From a checkpoint of a small multi-label audio tagger.
Training: adamw at rate 0.0015, 20600 steps.
Rows from block 7, named by matrix and row number. Each number is 50 + 12 x the weight over its row's rms, rounded and kept within 0 to 99. All counts start at 0. After the name is the row's rms in percent of the matrix's.
# conv: pointwise conv (model.blocks.7.conv.weight, 128x128x1), inputs 0-63
conv.5 095:45 60 35 57 35 51 62 43 58 65 53 49 49 57 28 42 64 57 55 50 51 43 53 46 26 19 58 46 62 51 45 64 54 65 42 30 48 49 16 42 27 58 39 52 34 59 50 46 68 38 48 42 45 65 37 53 56 38 60 58 58 43 63 29
conv.6 097:45 61 60 45 24 54 57 58 51 38 63 29 32 28 59 41 53 68 54 51 66 39 62 36 57 59 44 71 36 41 30 55 23 52 58 47 26 38 40 51 40 54 48 26 54 45 57 51 50 63 24 64 57 67 45 33 48 47 39 57 63 34 50 57
conv.7 100:46 55 38 53 38 53 57 12 43 44 66 53 45 53 49 51 41 45 60 42 53 43 49 55 57 52 23 45 36 65 41 23 55 51 42 55 29 47 50 40 24 45 36 29 55 63 54 62 43 49 24 61 44 39 13 56 68 49 42 49 43 54 52 38
conv.8 096:26 60 60 38 72 65 51 54 47 36 46 54 55 51 41 40 41 41 28 56 44 53 41 58 63 36 54 59 37 42 41 50 37 43 49 61 49 48 62 44 34 33 57 42 52 27 40 77 43 48 52 43 32 27 57 44 64 42 35 79 49 54 45 48
conv.15 095:47 60 38 50 19 45 61 51 52 34 37 49 60 53 38 43 15 68 60 36 50 54 57 61 36 60 12 38 48 63 55 33 41 39 56 49 53 45 44 39 45 60 51 46 50 48 68 85 56 38 36 61 68 47 38 54 60 26 58 45 67 32 57 53
conv.17 105:49 51 38 42 28 37 39 36 26 53 55 54 46 14 46 52 41 51 43 37 42 50 52 63 43 51 56 24 57 58 39 50 61 40 57 43 38 32 45 56 59 40 57 60 57 50 29 43 51 49 53 54 57 47 53 53 38 62 48 68 53 38 48 44
conv.19 098:42 45 51 36 39 59 48 44 46 56 36 52 56 64 27 50 70 54 63 51 40 42 31 29 41 55 46 62 40 31 52 72 59 57 64 56 45 57 51 42 34 59 61 52 31 67 33 61 64 43 48 38 36 22 48 49 37 37 38 55 42 39 54 53
conv.24 096:40 37 59 59 53 60 45 53 30 38 44 48 24 45 49 61 74 35 51 41 25 34 53 25 39 41 26 40 42 55 53 37 32 31 55 66 44 47 42 55 51 30 55 70 63 46 41 35 49 43 73 54 34 29 38 58 47 51 52 57 64 56 52 48
conv.26 099:57 44 58 48 44 45 38 45 50 36 63 36 18 42 48 47 54 41 30 46 57 37 37 39 46 55 47 36 30 25 50 50 52 49 36 52 55 67 24 81 46 46 62 50 50 48 37 38 55 43 54 50 41 45 29 48 28 54 52 58 30 60 35 59
conv.28 103:48 54 52 55 56 76 52 51 40 18 37 50 33 61 54 55 58 50 46 31 48 60 41 60 43 36 59 49 48 66 29 59 40 34 42 53 48 47 28 43 49 34 20 14 46 27 58 33 31 47 42 39 37 50 31 52 69 50 54 57 71 60 48 74
conv.33 098:60 25 41 45 50 48 64 51 46 73 62 56 41 57 26 47 35 22 42 44 49 43 51 53 55 35 63 64 54 56 39 61 58 69 79 42 34 51 55 51 37 59 56 28 41 47 19 45 39 53 52 61 62 28 54 78 56 50 37 62 31 52 50 52
conv.35 095:36 08 50 48 54 49 49 61 54 43 48 45 63 42 64 42 48 54 63 64 59 54 31 54 62 48 41 54 39 41 43 63 35 56 59 44 32 43 45 51 31 53 41 55 37 64 42 56 49 44 28 57 61 57 46 64 46 42 41 55 43 56 42 69
conv.37 101:44 44 38 53 65 68 62 54 43 41 52 43 48 54 33 24 44 37 49 42 55 51 66 38 57 47 42 46 47 46 36 47 38 59 48 48 28 36 53 45 56 40 64 45 33 39 41 72 50 52 51 67 41 42 58 60 57 31 37 58 56 27 71 48
conv.41 102:29 53 51 35 64 55 66 55 34 46 60 49 67 50 31 81 56 48 45 41 25 53 36 47 47 59 49 48 48 40 36 59 44 48 59 46 57 56 57 34 60 42 32 43 56 63 50 33 55 25 46 35 44 40 60 67 52 58 67 52 31 64 48 47
conv.44 099:39 43 58 14 55 35 44 56 58 51 42 32 37 64 30 55 49 61 55 47 39 53 56 12 42 71 64 50 44 56 71 43 49 62 50 54 54 34 44 35 33 70 62 55 51 28 56 69 59 48 48 38 41 49 51 43 59 48 52 39 28 41 48 36
conv.47 098:50 46 34 38 44 41 71 53 39 33 45 52 27 41 55 54 37 53 62 18 35 57 46 49 53 79 57 47 39 37 37 25 34 46 26 48 41 42 41 45 67 56 45 46 44 67 66 61 51 48 46 53 50 44 29 53 58 52 53 27 47 56 52 47
conv.48 102:67 45 46 52 48 49 34 50 40 58 54 62 51 51 52 43 44 33 31 59 65 12 52 67 57 29 46 73 43 32 52 33 54 49 59 32 46 30 43 59 49 28 51 36 31 58 65 44 52 38 51 61 46 50 57 45 61 52 43 39 69 38 60 44
conv.53 101:60 47 47 37 45 64 57 41 54 45 37 50 58 55 42 46 36 47 49 52 49 51 39 62 31 35 63 32 56 55 39 43 38 64 63 29 53 25 37 51 56 42 64 59 27 38 56 53 20 45 57 56 57 58 64 46 26 26 43 47 25 41 46 44
conv.54 097:50 48 35 22 53 61 61 27 45 66 48 49 61 55 34 50 63 32 47 41 42 58 47 55 36 35 46 62 76 21 53 49 50 56 45 45 51 47 59 42 42 33 60 52 47 51 48 41 42 29 39 65 42 34 42 66 54 68 49 53 55 49 64 46
conv.56 094:39 58 52 48 84 55 58 47 34 52 69 48 31 27 58 57 55 52 42 27 48 62 60 59 35 61 51 38 48 58 45 26 39 52 47 65 59 61 57 53 61 39 28 37 53 65 60 49 47 55 36 27 50 58 25 27 41 39 56 20 47 43 62 46
conv.58 101:41 63 72 51 55 45 59 63 56 43 28 51 60 63 43 23 50 36 57 53 56 52 42 40 50 56 45 51 32 51 51 54 29 46 46 46 54 75 54 36 36 48 36 43 62 67 53 44 28 45 51 30 58 68 52 64 48 30 40 48 42 64 34 56
conv.60 102:36 26 37 35 52 46 57 38 53 48 53 39 57 58 25 52 33 37 53 47 32 32 60 53 77 53 61 46 43 65 36 70 36 75 67 39 24 59 47 34 46 44 60 56 41 45 60 70 50 55 24 53 34 42 46 65 61 29 50 42 51 44 33 69
conv.61 097:49 31 33 54 43 45 55 55 42 51 66 58 45 47 43 56 68 47 50 56 25 35 59 52 61 71 51 49 52 43 14 43 53 48 64 26 53 60 51 46 58 66 49 47 42 41 50 42 56 45 39 35 33 56 41 41 42 40 69 49 46 29 58 42